From a checkpoint of a small self-supervised audio encoder (BEST-RQ): 7600 steps, trained on short read English sentences (LibriTTS-R).
Rows from block 7, named by matrix and row number. Rows with one number belong to one neuron. Each number is 500 + 40 x the weight over its row's rms, rounded and kept within 0 to 999. All counts start at 0. Numbers have three digits each.
# fc1: MLP up (model.blocks.7.mlp.fc1.weight, 1152x192), inputs 156-191
# fc2: MLP down (model.blocks.7.mlp.fc2.weight, 192x1152, transposed), outputs 156-191
fc1.756:498464442534520477455482536519512533442498612460581507474523482419517453554480547547474570524457546472516508
fc2.756:510496453496486469478496514479621546467510383557492495440498483563407449473488561507512548496525511487435513
fc1.757:476508446429520464534536462414507475509544450490480427513481530528492581543515441515464506503460496440472478
fc2.757:545531546535496500501525464552472505482498533447483549550437493537515514519490610549447494507612552518483481
fc1.758:526569508548513508517537472537452426437496480581489497484504454513589505537478428514507502572488502475499522
fc2.758:514529506454533542538517435553565544496495545546483455502493453496546498483539523473575455544522465512500442
fc1.759:534465473456509539472439472537515449563464468529505531544543526468534499532450476432535540511442493453552465
fc2.759:562393504490428490519489511425489505513558582558509451511458496509453442479524590541407484513444444476509526
fc1.760:513509497497532468525500605532502411451471514474445545516493472501522496491486488530547477630523485434475571
fc2.760:508531534503490526570483529544558500518527495453485499417522585558488446476486560526566515457473590491479520
fc1.761:491534491482555494533452430498567554469500490510551449491428545542496544527525440424430591498537458515529505
fc2.761:451478520484513610481490480468452483532464537517511485476541543511545519530524499474443455491519565464564514
fc1.762:518479485433449570496499579530524548533523537493481483507514533531491534549548520553468520506508383538441484
fc2.762:454547436482501497521491565581511444480536545540483495518526492448464486552559500523454474485482521490529453
fc1.763:473453594587520452526513561488498454542536451552448512493525526456534508494518501529555530581536536443505534
fc2.763:417467436505478528525532497461589496483514515587437479488468476501481510501443548542488522527535488528544476
fc1.764:497430488533510490471498526540454494582523512551522455499583528474510555505469542499519509494507527466449530
fc2.764:434439452529457464501544552503501499538502408512547510482484485495523572516503483520516541476449474510520518
fc1.765:544535575563446475509487502452463532384498568499511467486491510468549496480547461406489534497434457468511535
fc2.765:464514478578430571519483454489542561580463407455538531516428531451514434480458479524429515454497531534496507
fc1.766:613450501446480463493407549548451537427467476480537445536474554510507499482475461452503512511506498522459438
fc2.766:413538563500524512455455540509485556546546572476421519522430507459499472477471521472430565433540505491434465
fc1.767:464518449559488484493522472511510423468449525512514509535514501545465476492475503466561422497483443559546428
fc2.767:547526439503545514504442513476471526429526509522480530547532559462445559512420446468489422424460527539397471
fc1.768:521509529495475544508441522519440488455464455554472484493511482490517460515505463492598499556503457582491516
fc2.768:446504545537560533474437486450548525488576468565493416509465493501449433502465543454507537510497537466516518
fc1.769:612510488487498543424570573506472503453477420544503489547542481543492438483535458536461476577471488542541509
fc2.769:501534534477526538487463473523438501491512515485419477511553457479440523568508534492559505520491464527560544
fc1.770:551553541482423557528452447469473495466454510439490439515593448505537491548500578488494451467547529619493476
fc2.770:527459513546509505487514554509522550520538570531572502456552456521504493531498487558444553528480520476483535
fc1.771:524552517520439526539501449485511535492473505498534421538513480506499543481534571536530452474480472514388554
fc2.771:447499482528485467465464495425463464539542544530529533524529453507528510490443461505460477532511509507460569
fc1.772:505498512511480531514514568497450541492535471584494457524550555481594525467457614484471464547520449540487480
fc2.772:512473446527509540433469442544435512530448408499538550494476504492548537472515500581492457554528610541546492
fc1.773:484513484507520437433440518439560506413497510537531512479486509601501489537573498484498474510530411507530505
fc2.773:443495468434475499531500553441482451530532506506425447552489476521492538548455501567510516494509502466453481
fc1.774:490532464463459583508500457441446547519490404518507482490474503489459571495540516525499490481476464548432532
fc2.774:459515502509542507476525503485450488350474485503542534486544574557445404480495524491541487498560422464483544
fc1.775:510465488437486537498475508500580523494521413533412509385412462453469436429458528434544489554503532521492524
fc2.775:499513533509480507466569524509502450512511489532516534497493499480480484464518521535460434505520469575436503
fc1.776:560487500535522516568484561550450520468462509451502559528490509454517422520509415490458482508494524497446512
fc2.776:581521490524501548486472517507511492502505487514544535465458437497548462485536460497518549456520550468464510
fc1.777:552507505443505532484543579464488432523439520513515517577494508531480499494505523603521551488471484505451492
fc2.777:493544536443535454488513454515477524474505498505430531436483558497528499569544492432460521454503498515475471
fc1.778:543490484539501459472480418452595422448473460496482462423504426520459527467473533469441554462509447521506565
fc2.778:558494497516444495481462485535454522568498495529475512534495497526513529522516454486462507487485554417498568
fc1.779:554466527509447515516448451488516543416569555539476482468601544454504499498517516537430587545535485467450480
fc2.779:561526512607489486504475502509395555524441490460499484475485481520458490535457473502517436567501472455515531
fc1.780:560497473541575498490517535501553514458551458498478492538409498456461452520472516483489500485422468500456456
fc2.780:521552459491387543477501482465460384463500452468525540489527495489533511475482580593540494488543571504547442
fc1.781:488450532472587472384529493479510495518536456472509494497507568466470540463553452481526523521536500484573503
fc2.781:485467531485471469453452496529462507500552495427465493482500524497524591501529562581561451528459491510438472
fc1.782:486491426470512527483583593480510457451500529460487512504476508485521472532473561407536519482464413502471551
fc2.782:506502552504482480445511576483507486518498474459519447506472426518533530522478499485488516551513534579490461
fc1.783:472554412557498516503479504488519502490543464530511516462535525487547590431533461456582516534501492533497504
fc2.783:461487491591523573560466473467491533508467488549516494469472541506450528428553521537494491501495440465459594
fc1.784:452501555470468533494503539519485453502612511431449498561519496508526487566550526477404527526442507511449510
fc2.784:596512427462465485531473533491503439457464429414525502406528436514454537553482401581489549445483472433495460
fc1.785:554456539464506423448503518557510447470463512447508568466515514566494468516521473463487488535496411447519558
fc2.785:480485527434539470482537471567466473535449480528533566445458413519416518510511499482512494457480537468442493
fc1.786:526515550477528482541516505452413550490539506583529425482437451510480499464428466502527509522497450426477550
fc2.786:512483506483529494502493536493514598599523506504442417512484572496509468527488513543517511555492475510501600
fc1.787:526526505550498527504485475486535464608428515516489475533488461541475516454423486444490548413532515506502574
fc2.787:509526495459499494508500397516533462495499481506464493506473592588545524459544461457432475465499446481547486
fc1.788:526451474538518563497485529484457489467431447486504486483501501513419477516526495548507497503436459501532528
fc2.788:557503546460549539518528505461468445443477499501455633482473550500517441442415496409459480459527562466532531
fc1.789:567472463501516454523502496507506475499510560502548506468537460577556447567534472552488500531466481492510499
fc2.789:481473501506511364482503590461480490430469515459569494478463499461442472537489489455469566495547481468522497
fc1.790:510512513493459454405387462463478538570520475444473516541575549466480451539446509499463494587544512475470535
fc2.790:483549483518617530490421492498434444534512422448546544496455536505472477489524431552566487500439464431499520
fc1.791:486501473481500481518550495465525469509514491478417494556448471456490475519492508457569430499500451476495530
fc2.791:479574415528516512483527452500455494548517554499476513530518594456502515539436500501511500492567518510414510
fc1.792:537494567495485443491474571560521484475477467480511532530508427480554547562516517490488491551452513487434511
fc2.792:433480513548449528485506504544511568532513489496440576489472514482501454485484474395567559537572553519535518
fc1.793:481470487459530573453470466434482485543515458559447492504519507521457438528591537474473548444499525415499505
fc2.793:546571538525505523512509564518516569512543476547588447540534518533515530455569499536483475475532443556455551
fc1.794:497532439528532598522496515522554544499518617447520535533497485520427444477550566525502489498548484498512575
fc2.794:527453498434513521495489464536503497509514530524514449459536513580497483503489508492410533474495533551504479
fc1.795:522538532420547465487561495481546540526441508515492474542561480486482553531510493502499526486553497490544448
fc2.795:501509477560492428586471459487465411510585486554445521594468452481455532450494576538470527531450564484440442
fc1.796:465523475542546455512513501529446529529563519425494532484523510507511537537632528474492524554432479490502514
fc2.796:537447418539471487513519555584521537478493457473522574533453504480518554507487521475491500475462480487536569
fc1.797:528585534541502537532493485535468530549434503475497475510526453531595488427526535552449517479516514471458488
fc2.797:519459494492484432516512481509470549523536470521539539454522509492428484483566486557504502513486478599569553
fc1.798:472523503509473491544541544545498539469522564488489544531527549495480520500469463508477465537519494503494515
fc2.798:547544540505525514480452529493450480482434474476566498514475498477534439540545480395482514515504438463537480
fc1.799:485457468478438463454538455573482455433463526531538438510462511558497495514574514465498461512444508476505549
fc2.799:517484476483521466469534506547463468448585478554535453472442463450516460475489528494516550535492481459521536
fc1.800:552531468530567545483442504525557488514494509460523486511466472501493526537460448520529522543486432467470519
fc2.800:373479423511484516511470504541456511493501488503548469503499466439484497513544495466503490488531560484442496
fc1.801:475517510442415516478467563513513487494510529502559571428503431481467477480461418495515451503470497530395526
fc2.801:522521536480478489514483525460512521480489477503492535470491484456562521497450562511521524505511515471474474
fc1.802:475485454537452523494499537530456492511415545548480540464431487520517563493510523517451463482522481467491527
fc2.802:445485542492506440498474506563473439499518528510427509478466437544466556521446470588521573520541536519555527
fc1.803:516463542485457509512500582493498505551550460488553438576545484476470437480496495458514546536539521462493475
fc2.803:527503487522459474411517509515516528485436504513500483501483479540426534483446402481469490497445494529479500
fc1.804:470524512499363532522517485512500542512553468480477506509534485508548494517492513544499458562506551410462488
fc2.804:483484469497415481461484523504440486416499475474488465588501428574416576506554528468473500467444475521461490
fc1.805:579512446437476518565482491515581445543518439436452529506394482554549484542475564432508554558506453518508532
fc2.805:456511474346472513515489455510536498505517498496492470482543497480473470555630560470499565461515571467508481
fc1.806:489511493553432535478570574454468518504502515491452509456474523415487494488559451531450551476490491456414486
fc2.806:451506537491412527497562453491479556539474516523500546496447443513474529561529540504565484431474469406460515
fc1.807:435474465517480535513486488503491452435578546535566549589459447473489478485596471515469486466471506441502529
fc2.807:544513528542565474540587454562486459568545467494519475381488533458573448495444509527507519546499480537496429
fc1.808:479467497566413435453548420452455454504450544513547549498486502505491492527481478534473559557494527477479536
fc2.808:455535482488517515506498497490503527441523517527621583493539573562468554549500433501516485561486535498460463
fc1.809:513529542551500504540466433422449512477531477487522536518509528462532569513474481431486506534486500430583548
fc2.809:500458542476486429532502516508516486487568491534487454469489554527492535567510525504354500481531486516515524
fc1.810:488564458437565559452528473521544501537412538509505425478475513522525468519527476524554534502528424444405494
fc2.810:478396577439477476462552510506482502528545449441515431461455485549481533449511502513497555483485529424533432
fc1.811:471518576485482549440593440490455526576550457449445509458521553514488507489521435500466501556525470551562561
fc2.811:521474529538460587562476433471431499424459503540523519395511486525518472547457424504533448525457537488478501
fc1.812:549553508525503485556527516498468439537480421514550532492486524513434431480464477574498523507458486515510502
fc2.812:508534480484464469487554483475499476418502506572498556485468523453484416517452549503525511409436486540524572
fc1.813:586565461437565526548512507545540495425391437521544503580488558488527518463494527499473510516510531486500489
fc2.813:450445462534519534473478508457557507502487543518467492599579517581518502510447511437484556495494578512479486
fc1.814:498445476489545460524405537528451503501503552467495541422535521511443555518481463497485522495441476534412462
fc2.814:498462494477473409535399531494594435524509473488533497428527492513480423541489471552509482493501473477428520
fc1.815:500519564509543440477486550466488549487458481494492521485603465418500507573582518410501441473552498549482473
fc2.815:501447490533525454574469520457531453557466515503433569436539429474492497564489513561482473523536509507491451
fc1.816:486507576471456437563527500477486552485528550525464488470606462463488485542490504547543449484436511510468511
fc2.816:483573460500549494391433481489503540470481463470519429463474502509501525473510536491507522495460447527491507
fc1.817:445545477507548493517488533463473487548539537537495517528487539517525440504514447415412563499534490590539547
fc2.817:501518505445454477468520444488460486481510545454473472546484481430489570605478519440542537531551516503552516
fc1.818:474512499488537473466486519481465584544458485506551458530533556398512493464546511509496446579532524510571451
fc2.818:476498511593537496505476577442532552551463515495467490526485435493461458515492501481512533481526565506456573
fc1.819:463567503414548498484506558518416565452516482510492426542563508493562504523443478470536581503528455518440518
fc2.819:481421596478449478426484490471501448523536449443537545539524552454501496445501431477486488517455561482474479
fc1.820:513513517535565589520586463500477487522481513492406599491470453478511463452480523516562486522520479433475535
fc2.820:475463397418500506420512521469483455472523566499564423509454492505546518512519556499507495446501467510497503
fc1.821:545523502611526537537513454468467459509447508515539482508500476493530457486509469517543547477559507540520405
fc2.821:568539543521502535456543492477483579491482463456457565488517507485559517559504417525478526524472534511486481
fc1.822:420474453540561523489536466526529484495538524488478406483519512487436477508469489533446426523564512531482520
fc2.822:548450461521453623497477505543504521557476468507534555446567496457552570551536472552437449522448503476513543
fc1.823:509535469433491515545533510388536448483487507534482522498541469499549615422485438507460527514473457564543503
fc2.823:495447462486487554439436530446566521444540485530503509551543470503594564488531503489491485480543437462493564
fc1.824:531462588489573477511435538416526514475504476516486464508489524501511468549485534517446520502562498518462491
fc2.824:477464491547399486506534488480484558552404503525531479468536420490517499461513565478450480481520531517493487
fc1.825:545427554465500489465484515485507481549527556494502494494548499588455476460522564559455542505493490508493537
fc2.825:417542509474496512490539527477458513511470481492456479447487563442595526477503418564568468462483511533429509
fc1.826:465482538453519491428459496533539478518543501503501474521572449476462488504534494443491393528425455460500546
fc2.826:447487494495548557524512496576551461489553492454520508515475462446404498423508505456424450498531533558454544
fc1.827:558536482520472481490427488409501451482480478457514486543512438458532487549507528507528515506541496445501463
fc2.827:514506433514520522530463496455482458556478469458481499556439474484479512496501509533488536509449486519507583
fc1.828:428499540519504547502404447489502543540424531531476506461416512399542500492476535539392506543526513479507521
fc2.828:460529551504506527500488521481428423542454512505516514521493484512496494488441490484572510521440403497405525
fc1.829:474474516507537481455488458499533551534550526548482475472568525454458504504562505431597515510545496458514482
fc2.829:495488459470494500583489533492488482480489424443415560415465540439484485484405538436470527517502503564476599
fc1.830:418511524541562517530478401497537471443611470435552444558471513479451531531530480489431510504478519450547590
fc2.830:552501515555482425477448454420461567454428496442509521473582501425475448473414482526571562566486462419545530
fc1.831:473541429479539491582459480522539460532454491502452505511458419521595521495495443551448511494497472542488497
fc2.831:548452516512462480515389532513495447479552494525557552503531449523469570490516498495566473520524605536539459
fc1.832:566439493553568445501499446543551485476516417569497584528459482622550481444480424422558515595526523461530526
fc2.832:520491477348525495533488423520512566416525549563537522510514468544525522526519541530518479511471574513478516
fc1.833:569479516519448463496440433485527546534603566461486495463508557483551498500492508439452526509496444537449541
fc2.833:416488496451494466575482522494550536553448471421501484457502443543524504568526526553444460517533466506440457
fc1.834:537504497466544501525427507419497391474472523447534504505463473463517536547522509556520524564482453445530508
fc2.834:465493423472455411556502552480463536529489490462460509574505568514599475517500434502494497486471496505474540
fc1.835:507518478503440500550508500552431602498544494559487597503501514464532497478598462522498501483472525462425459
fc2.835:580539529443502491491488492455554426440484494493497537532495429473499534549541514439573480467460485465482583
fc1.836:575434489455563509542566513453530505481498437495496433495546520520548504528508466542564437537472447550416476
fc2.836:469428545510497516519584431477510549523453418481474507481503493404472534453489483478493448531508499478545487
fc1.837:613520533473531492562527501449565474513529523465444510540486553460481497500472556579492438535487518500472511
fc2.837:466513485510484502525516520501555543535558527445472524454509453498519529497576483529517508485498453522566515
fc1.838:501456559503485499577565542436422523526534511514507552498463477463514443531466520538528495518491558458438496
fc2.838:476563480505493466504439496520515514533534514539496513472490520470450518523479483502478525532519560495529543
fc1.839:544538533502468546512544448460519473506488547501553533512465500546509481528521561490518461523402479530541521
fc2.839:467531564558545530508478484522500517603589518499470474447505491499501470488486527537465549507555430428436550
fc1.840:496558556511465487552478464478527491468457471484490437544531524548555560492474539484513605541513444533453490
fc2.840:455523443489441510526449525511551537443462526464479500465411525490506490529555523578452488516575518541579555
fc1.841:568524459523485486474531592549459484498451518491505551490456506509472480489487458494491493525414493498459487
fc2.841:451446487531415463526565536484473524431513523478494438445531510501536463464478428508502503536483503530477475
fc1.842:516503484476437496483491515423492566516515460551479511551492474484581462526517544477546557442425554481518562
fc2.842:467550415495521515499505498449565501495489489510456486520551473468528450517492545507505501428547468557507483
fc1.843:506480564514468447485498455508550452552467475426516490481502411512546417457477569463538527526414479560451476
fc2.843:462520501486493523514526443433508508453490511424417510559383447516457548485531464532542480441505537513579496
fc1.844:524497553495495526495487497518523525429581501476450499509526511553486454505507505456444504451472424512489498
fc2.844:477514527517578448534449474488548458551560499480512559505462500438477567510550444483444484490457528476510486
fc1.845:520526556461511473550545459481499527487499522568506450532531392486470547486462449493516491475508520541525468
fc2.845:481461478484504517427487512486473500541501546468526490569474476581447518571482526537468490486502553505555505
fc1.846:554480451537529512502476501495531531517495489473488543451463457488567578519487442524465537487502453481527525
fc2.846:477434485403515478521470553520473500484527533485584561524509520524441536480475485510440504503562428434503479
fc1.847:502452545478478482474511544488446499442512458584512508489446460476447528595451470474487472497448477414521437
fc2.847:521518490446478601439453509472487436487511488449480551560484544506492471446428491500498510482532444468516458
fc1.848:500519427418482447476440482507483578509467485534511524514509463499476526503561501531494520534451456452569476
fc2.848:487488524467485484551558469481527533507515486446478477486448518541555450443538525552474468500447494503559454
fc1.849:503565538501550450460477527498564467463514536485458478477487461468512473494501486464501471508475475558492581
fc2.849:567509488546536557499434438496488497520498479451488526407526533483563467507521515459553519433584477535528543
fc1.850:521536530506451427486508519504438499472475502418470494531521534471473506499436499494545559491546504483496487
fc2.850:454461482486493470544440587435532475513498462522423543501446541498465475478552456496455581528577479492561496
fc1.851:604486471518502464571518528523565462531458557486513524406499456563516426491500524410486510539439514482473504
fc2.851:447496496467500507546500502498573533481557505553540411510487481494480479400591425506501450517555506532439524
fc1.852:498437511539441551498468495475511476513409509516441506528552500489509533466542531499542562525474553489419465
fc2.852:503482533528584500455510498499521512493455434485399502501576487529478481446495482547489526476421470488516493
fc1.853:415539589497511467527552503402544421419525481486488507465464521402524502522476541477542445573575509530520498
fc2.853:512523452460502472505531520511456507476500487464502451469529493522519565579575469429513525494493576515528462
fc1.854:510569449546510475511477556556490475524514487524530535522503512467527472468496463489451491492467541503583540
fc2.854:505458493488534550542500486496412436476536486532528496475567473463485473530587577535512502451552544525553462
fc1.855:445503488502594523527481507522427473517509472539491507510537498517521507578583531516481526515566593605472552
fc2.855:497483455536470510454489531493547537560516471504459442471512537557537497578491520514500495474439438509537436
fc1.856:470558466524535513494436466477441428549552510485568469531507497575440504480514511431499480533543436480517426
fc2.856:470499499518445458522459466536516418503470525494457462565527481503531526450509492501544480465472504603539524
fc1.857:570427519538521473497424553440477474520447446522432455472452489461459547522507494522512575568587493462529468
fc2.857:430473492443535518588540515511488488530472427439556515480410544476496555566516464609507488493470477499450478
fc1.858:442470526508476517525522529464417578465491555454548474530502492481519438547508502489499526533547450564503423
fc2.858:530579530472517481458511489484522477547491522453495520535531425522485489524533569510455498507564537545477429
fc1.859:443441494433542482502435469533541498473424502481528491494518491499493483508465524463491448537515440601528507
fc2.859:540489522429423443566515464487461548426508511519483579514608577498521494512507493465482507501519439522558549
fc1.860:519477534398423508476565483445505503505581557521439446534486505496513425502396472507467512504560439504485513
fc2.860:536516548512544494484554595451549500511505519512563473541566580549553474482577497472483525498412548454585479
fc1.861:539463453506496509491538467503478547477454495553548527535556524559535520512497469395564479459547441509534547
fc2.861:503494464502495523589420522490543501562466501520500584516512512538501434524462511457447488536464525496438523
fc1.862:514513469533460489526450471538414485522496492479524508427479517541494471558550465456540531474500479482498510
fc2.862:504509525471513482523436536517467550527507522472465515526439476478495423495483526552554453503452461437487517
fc1.863:523583487475461500487563512428501544572508508484557520499487490494477489512503471478413428515543477424557449
fc2.863:480477480523535539470539539531535459519553479505468518462481521428526508531546510460481449508461461476521465
fc1.864:495478506516430464426447478505380499452557509520493561461512521535486496463553523491448435519546506510525502
fc2.864:529421545510499498480510514419525554562509481487483521541568477440462487530487525419566463452478515496483528
fc1.865:517568474500453483499506539474464414484459536502541555532530492419564579525485567476588497487421491503443449
fc2.865:500507476471552487490489489488536585485566446532527560490533482519511492412542501486459554494589432566580463
fc1.866:471562549463516502476499538455411424466480483498511567474413515424455520449544521531517518490535509475522417
fc2.866:544466444475484496470565488511492571534515511467501513520529457524515534505515491583486540566482515525531517
fc1.867:553452514552471493487502494467436504454514572455452538467533530514491519458545577486532547472437439501466451
fc2.867:454500485438536524538479523517522534424472510458497551521533499442544486554516464457481509430542498524522424
fc1.868:477454465538521485494429583483480510587461476546460501445530530536485473538449517538460464542484476510400571
fc2.868:496512446485510514578503490530508558508468467514493547489517471550510419448501460437496516509485472453449432
fc1.869:502477502493469576479486493513496511479474544498501586549529426535504518538574492487454544419462452448496526
fc2.869:555482554516524437455506442570488454472499523469457505499489529499526458449486488581473430548456558477513520
fc1.870:471575569510558451554514535511536554444549540456494510426467490468522412508483559463509562517479519513507495
fc2.870:503451527526461494437475497505518497551479489443450506532522529436530528434496487528469516567456487443489439
fc1.871:572472535452428515493509523528537454473481543528476588547538507449470530457531461506578453504474459406465482
fc2.871:516489535531524520543539578510473532563485479503516478502508492414512411489419518499502434524574490475540448
fc1.872:457516533486477518443471482473522565548498463439510464553492462460532499515481455529522544558500510574578441
fc2.872:503507534456542480519450448507536529471530523557507404556482577492487509524484478470495516583460559530503495
fc1.873:551465436530499500561510499502531500515444504421567543499571483436470545510467529481532511443510503475460453
fc2.873:437547382484536528573560553461487515519478498540448565445521483563502566516465480502494583457523547532506517
fc1.874:544558501573495436497475459516511611486484564503499509578482517457507471501456459515529483512514532467490506
fc2.874:491472460524514471539503492471509446450537497482519504437529538520521523415448552462459491542553537567528446
fc1.875:455408524462529557456520467514523546497535520476459531529546513469499504436497593457457487488518468560433475
fc2.875:578501542534504516406506488501494509476547510555440511514532515536576527508506496513538439489427506454530465
fc1.876:576492513436466444533506448518582457496532513558530493522490515568527546523527495576493439474552491513457544
fc2.876:338487442487544484500464492561503459528497483484506484525439484442555554473474533497520494508473481534501496
fc1.877:419449519495509546480491497500463499458514484511553495443526464534490477530544475557575487502468476503518419
fc2.877:485479505484448512530522390528544499598441542492480462529543485484416517493505511502518440453507603568518506
fc1.878:496509505492483530556496543484433514445556623473502531573490550518523507525477448483525454524448440468495438
fc2.878:482495525505588506540477485477476530540399449462546499542508536511538530411473394431502471506587498526535450
fc1.879:550506482477457443493579443455486533521477502509544506533496509499533508396562438491482482483503442486449592
fc2.879:446473533489585434443473410561514483512481519524486474494488491483513464460497479405531479491482550538465460
fc1.880:533534470413495486439562522487472505538436532554511520468538501458435490464572502512566509450465498463537449
fc2.880:543457571433474465442486573532508473436526502513469440460473523490453485580525485551497502453514503488566508
fc1.881:497488482484533477514540445473405530543514468488421520529505415558527494478454489514449579563527543460477523
fc2.881:516554531475505400546574460493564402573492522495519526538446556500483500504501506589500440518460542527471516
fc1.882:478521483541568406531529471504502510474587445497514516580435524501515372486489533499492504499436502482461500
fc2.882:481542445499507493492526475485488449451472495465521516481475485477533489483478463528514454496549528485494526
fc1.883:515529489451454539513511492495454480470538511517527506478501537469454440506460521523471534431467498531549568
fc2.883:432498545515489519521512460555436445511465558445508505482538506535515490484586540462591501540488510468462508
fc1.884:541532525456546456562492499461542436490574519431492569556497489487499503553499489461490455534478463467568499
fc2.884:528494510582525537504501442415499489514579535466487502496510508541534503450565492501511566479552431506480560
fc1.885:421458492375449546421523488582558515460555480477482469489515534397529433431516471512523498533516464431579565
fc2.885:532457473545512456458563490555477521544482490484458459491554577515486534483520454506499464526496486447543508
fc1.886:462529460479529442512483545556463551502416510500518474477458547494485509506536509462522524550549433533501492
fc2.886:424473498390542504514537517525486516468486497510458541513550467457557478483449461485458491470474452486519488
fc1.887:516507528532444556459527485469524576426508510437531503529512503509569524479485446491509461584489516499501475
fc2.887:542462529566528462438496549560506507556556474490599436523553476546467409509537487510487535499430460459513479
fc1.888:464488569429534525504425438525499421460433474501438452516475485453558553503497610569513533489476503553514505
fc2.888:452516546484422488535554556500569456532549518454545453426524532509429484507493457551453471540535521582500479
fc1.889:518471547497537554574508484463422396480496538479519576447509457512498458500496448491448470516522495523485461
fc2.889:432482498501459504491498451573513496474521529495671488592538484532546417488490546483498535466495470472488528
fc1.890:515467579530475492409544547436493467526515565510541467402504472479529462508472523488447404422572497473461497
fc2.890:554501465487476533501561515523463497459528543542450481465544459483522496500538507557559449482551479497501492
fc1.891:480572575551474536452451614448537474523544433501548554516525492470507485441505500440560518486445499477506474
fc2.891:563471538459493482551482525473483531488542503536526460361437470521470503453442484507478541492552529540563401
fc1.892:504566518530521565520501458490444508533492459460415431545523517467485510566443452468536483481568495487545521
fc2.892:485485489497529595536515542481470491548464531435513541490472528545491567523545518466488515561385518466473423
fc1.893:425509493530502513429479571543515531457502532562617546554484517557534405540518490517460508458462518479572519
fc2.893:549477580461491494557543533491470486469471490447536502493503431485458467543531529409539542463410460484518487
fc1.894:474554495457479470464458476438505533521478478511580517462474488530565447518491483441480496532489485510515465
fc2.894:478573551486485647486519442433534551580511486487555493499503492600502496483537549542469426490467453553537440
fc1.895:481489505479569467571563554463490539543487494536454512488543469529549579456520476495477499543526468556577495
fc2.895:515563457516525480515586484547473446519533430596484429456465500532443494527481488515556528521453527503502557
fc1.896:487510552463499457450543495471540487537491475458486523530535562484474571579525554503429464568539504496507508
fc2.896:505461431516547453517419463495453490496476444471469503524440490522512492473478460550504544468471479566507540
fc1.897:539463453492525494480495464506538501444499544520558608527502508516476520493520393565481502464513489460539543
fc2.897:466513550463460507556509523430511379472536482506583455473511511527462524508449526490520538498516473502530534
fc1.898:459493473467503544585538498484534462507547479473427485514442544497500485503470478537517429531427520524516470
fc2.898:567452480499514449488542486523535464554533462492494503553420518519462535516545539471474454511538484568485529
fc1.899:504463477597528524544550555502456430489630526483504488514479484498464489551511467459478487444460508495557480
fc2.899:499578486503515490552481470500492453477530579512474560497437542570474531486458517529495512531509474474538452
fc1.900:557445541460460495521482480478478449503478545526510435542491557442496513475473540515465489512503456496512531
fc2.900:510534542528502575482523593478472490535459484492534411489530475506459476546533391509551549451542451463571524
fc1.901:490494517501516582530523523518551490468537545561603548536493463483440496451523462450485469525531570422469459
fc2.901:577535460480465556444437493466487465452468540518488515500518488537483483507500558506501539534483522473468498
fc1.902:501550499502526503489500539458532503436472484474499463494511489462466564501443535537470460498441448502371551
fc2.902:535518516536517494473483451495474524508495558513585481507506436418481476482448570531513537489498404484469472
fc1.903:528503480502422424480542493487571439492543481595525448494502486508453504494509521465458597518523431502465529
fc2.903:482526554463363523477526544545536557478502489466496445523489448484509547470514522493478462501479608473519528
fc1.904:509506491509533465454500459446445435499422490509519548513463518585471471590471559521513550453482456439481508
fc2.904:457465464481525523512539504516504494442517501433454515489470480531458518463466545482409511511536504531454555
fc1.905:516487504493511453471508439509414529522474507521475394500504531536451538440532491400517493518494442474543550
fc2.905:490507503492456459528495474544513418517504489527524455468551538540484519542559542510459514562455540532443481
fc1.906:494445479494464503475450565511469560496527466470496497493497504437392486426559425534528510507608480521475467
fc2.906:503506500469481525483417573428509497581495451462466554480528564449491469468493521470476436566474513454531494
fc1.907:512523408556434456479566501504513496580470444496496469565469491513546574473490586488441460498470514560414510
fc2.907:482541455546586518536501463551479569474582593555511574612468463459532485425514527486474536433529535518487466
fc1.908:536541539520528511558511488482540559472485433503504541479471455508555484463546576434519527536500458534531510
fc2.908:442505541544521470466521497524409509438507535449510427481527442491462453513468480468537507464522457511509546
fc1.909:469522490465502484476519481446470511539461507478427507372475543501519516512518547457478520514498526548498470
fc2.909:558572547555513563508510517506533471539438511484506556510446469418506527496509516468560576529513486440471522
fc1.910:497493469508575538542492521481489432468589503442542532441485458517470502555576521530543467483513488460493485
fc2.910:523534438487449479518543465509494487485462472489553547495492484488540513534494446454496604520509488524432458
fc1.911:538488549476465442439568504446471468475541526489521495546423470526585511451487464505481505441498452497493514
fc2.911:497467486493546489494483509508539491489491570472482452488506410488518511519527511481442512447573431414513459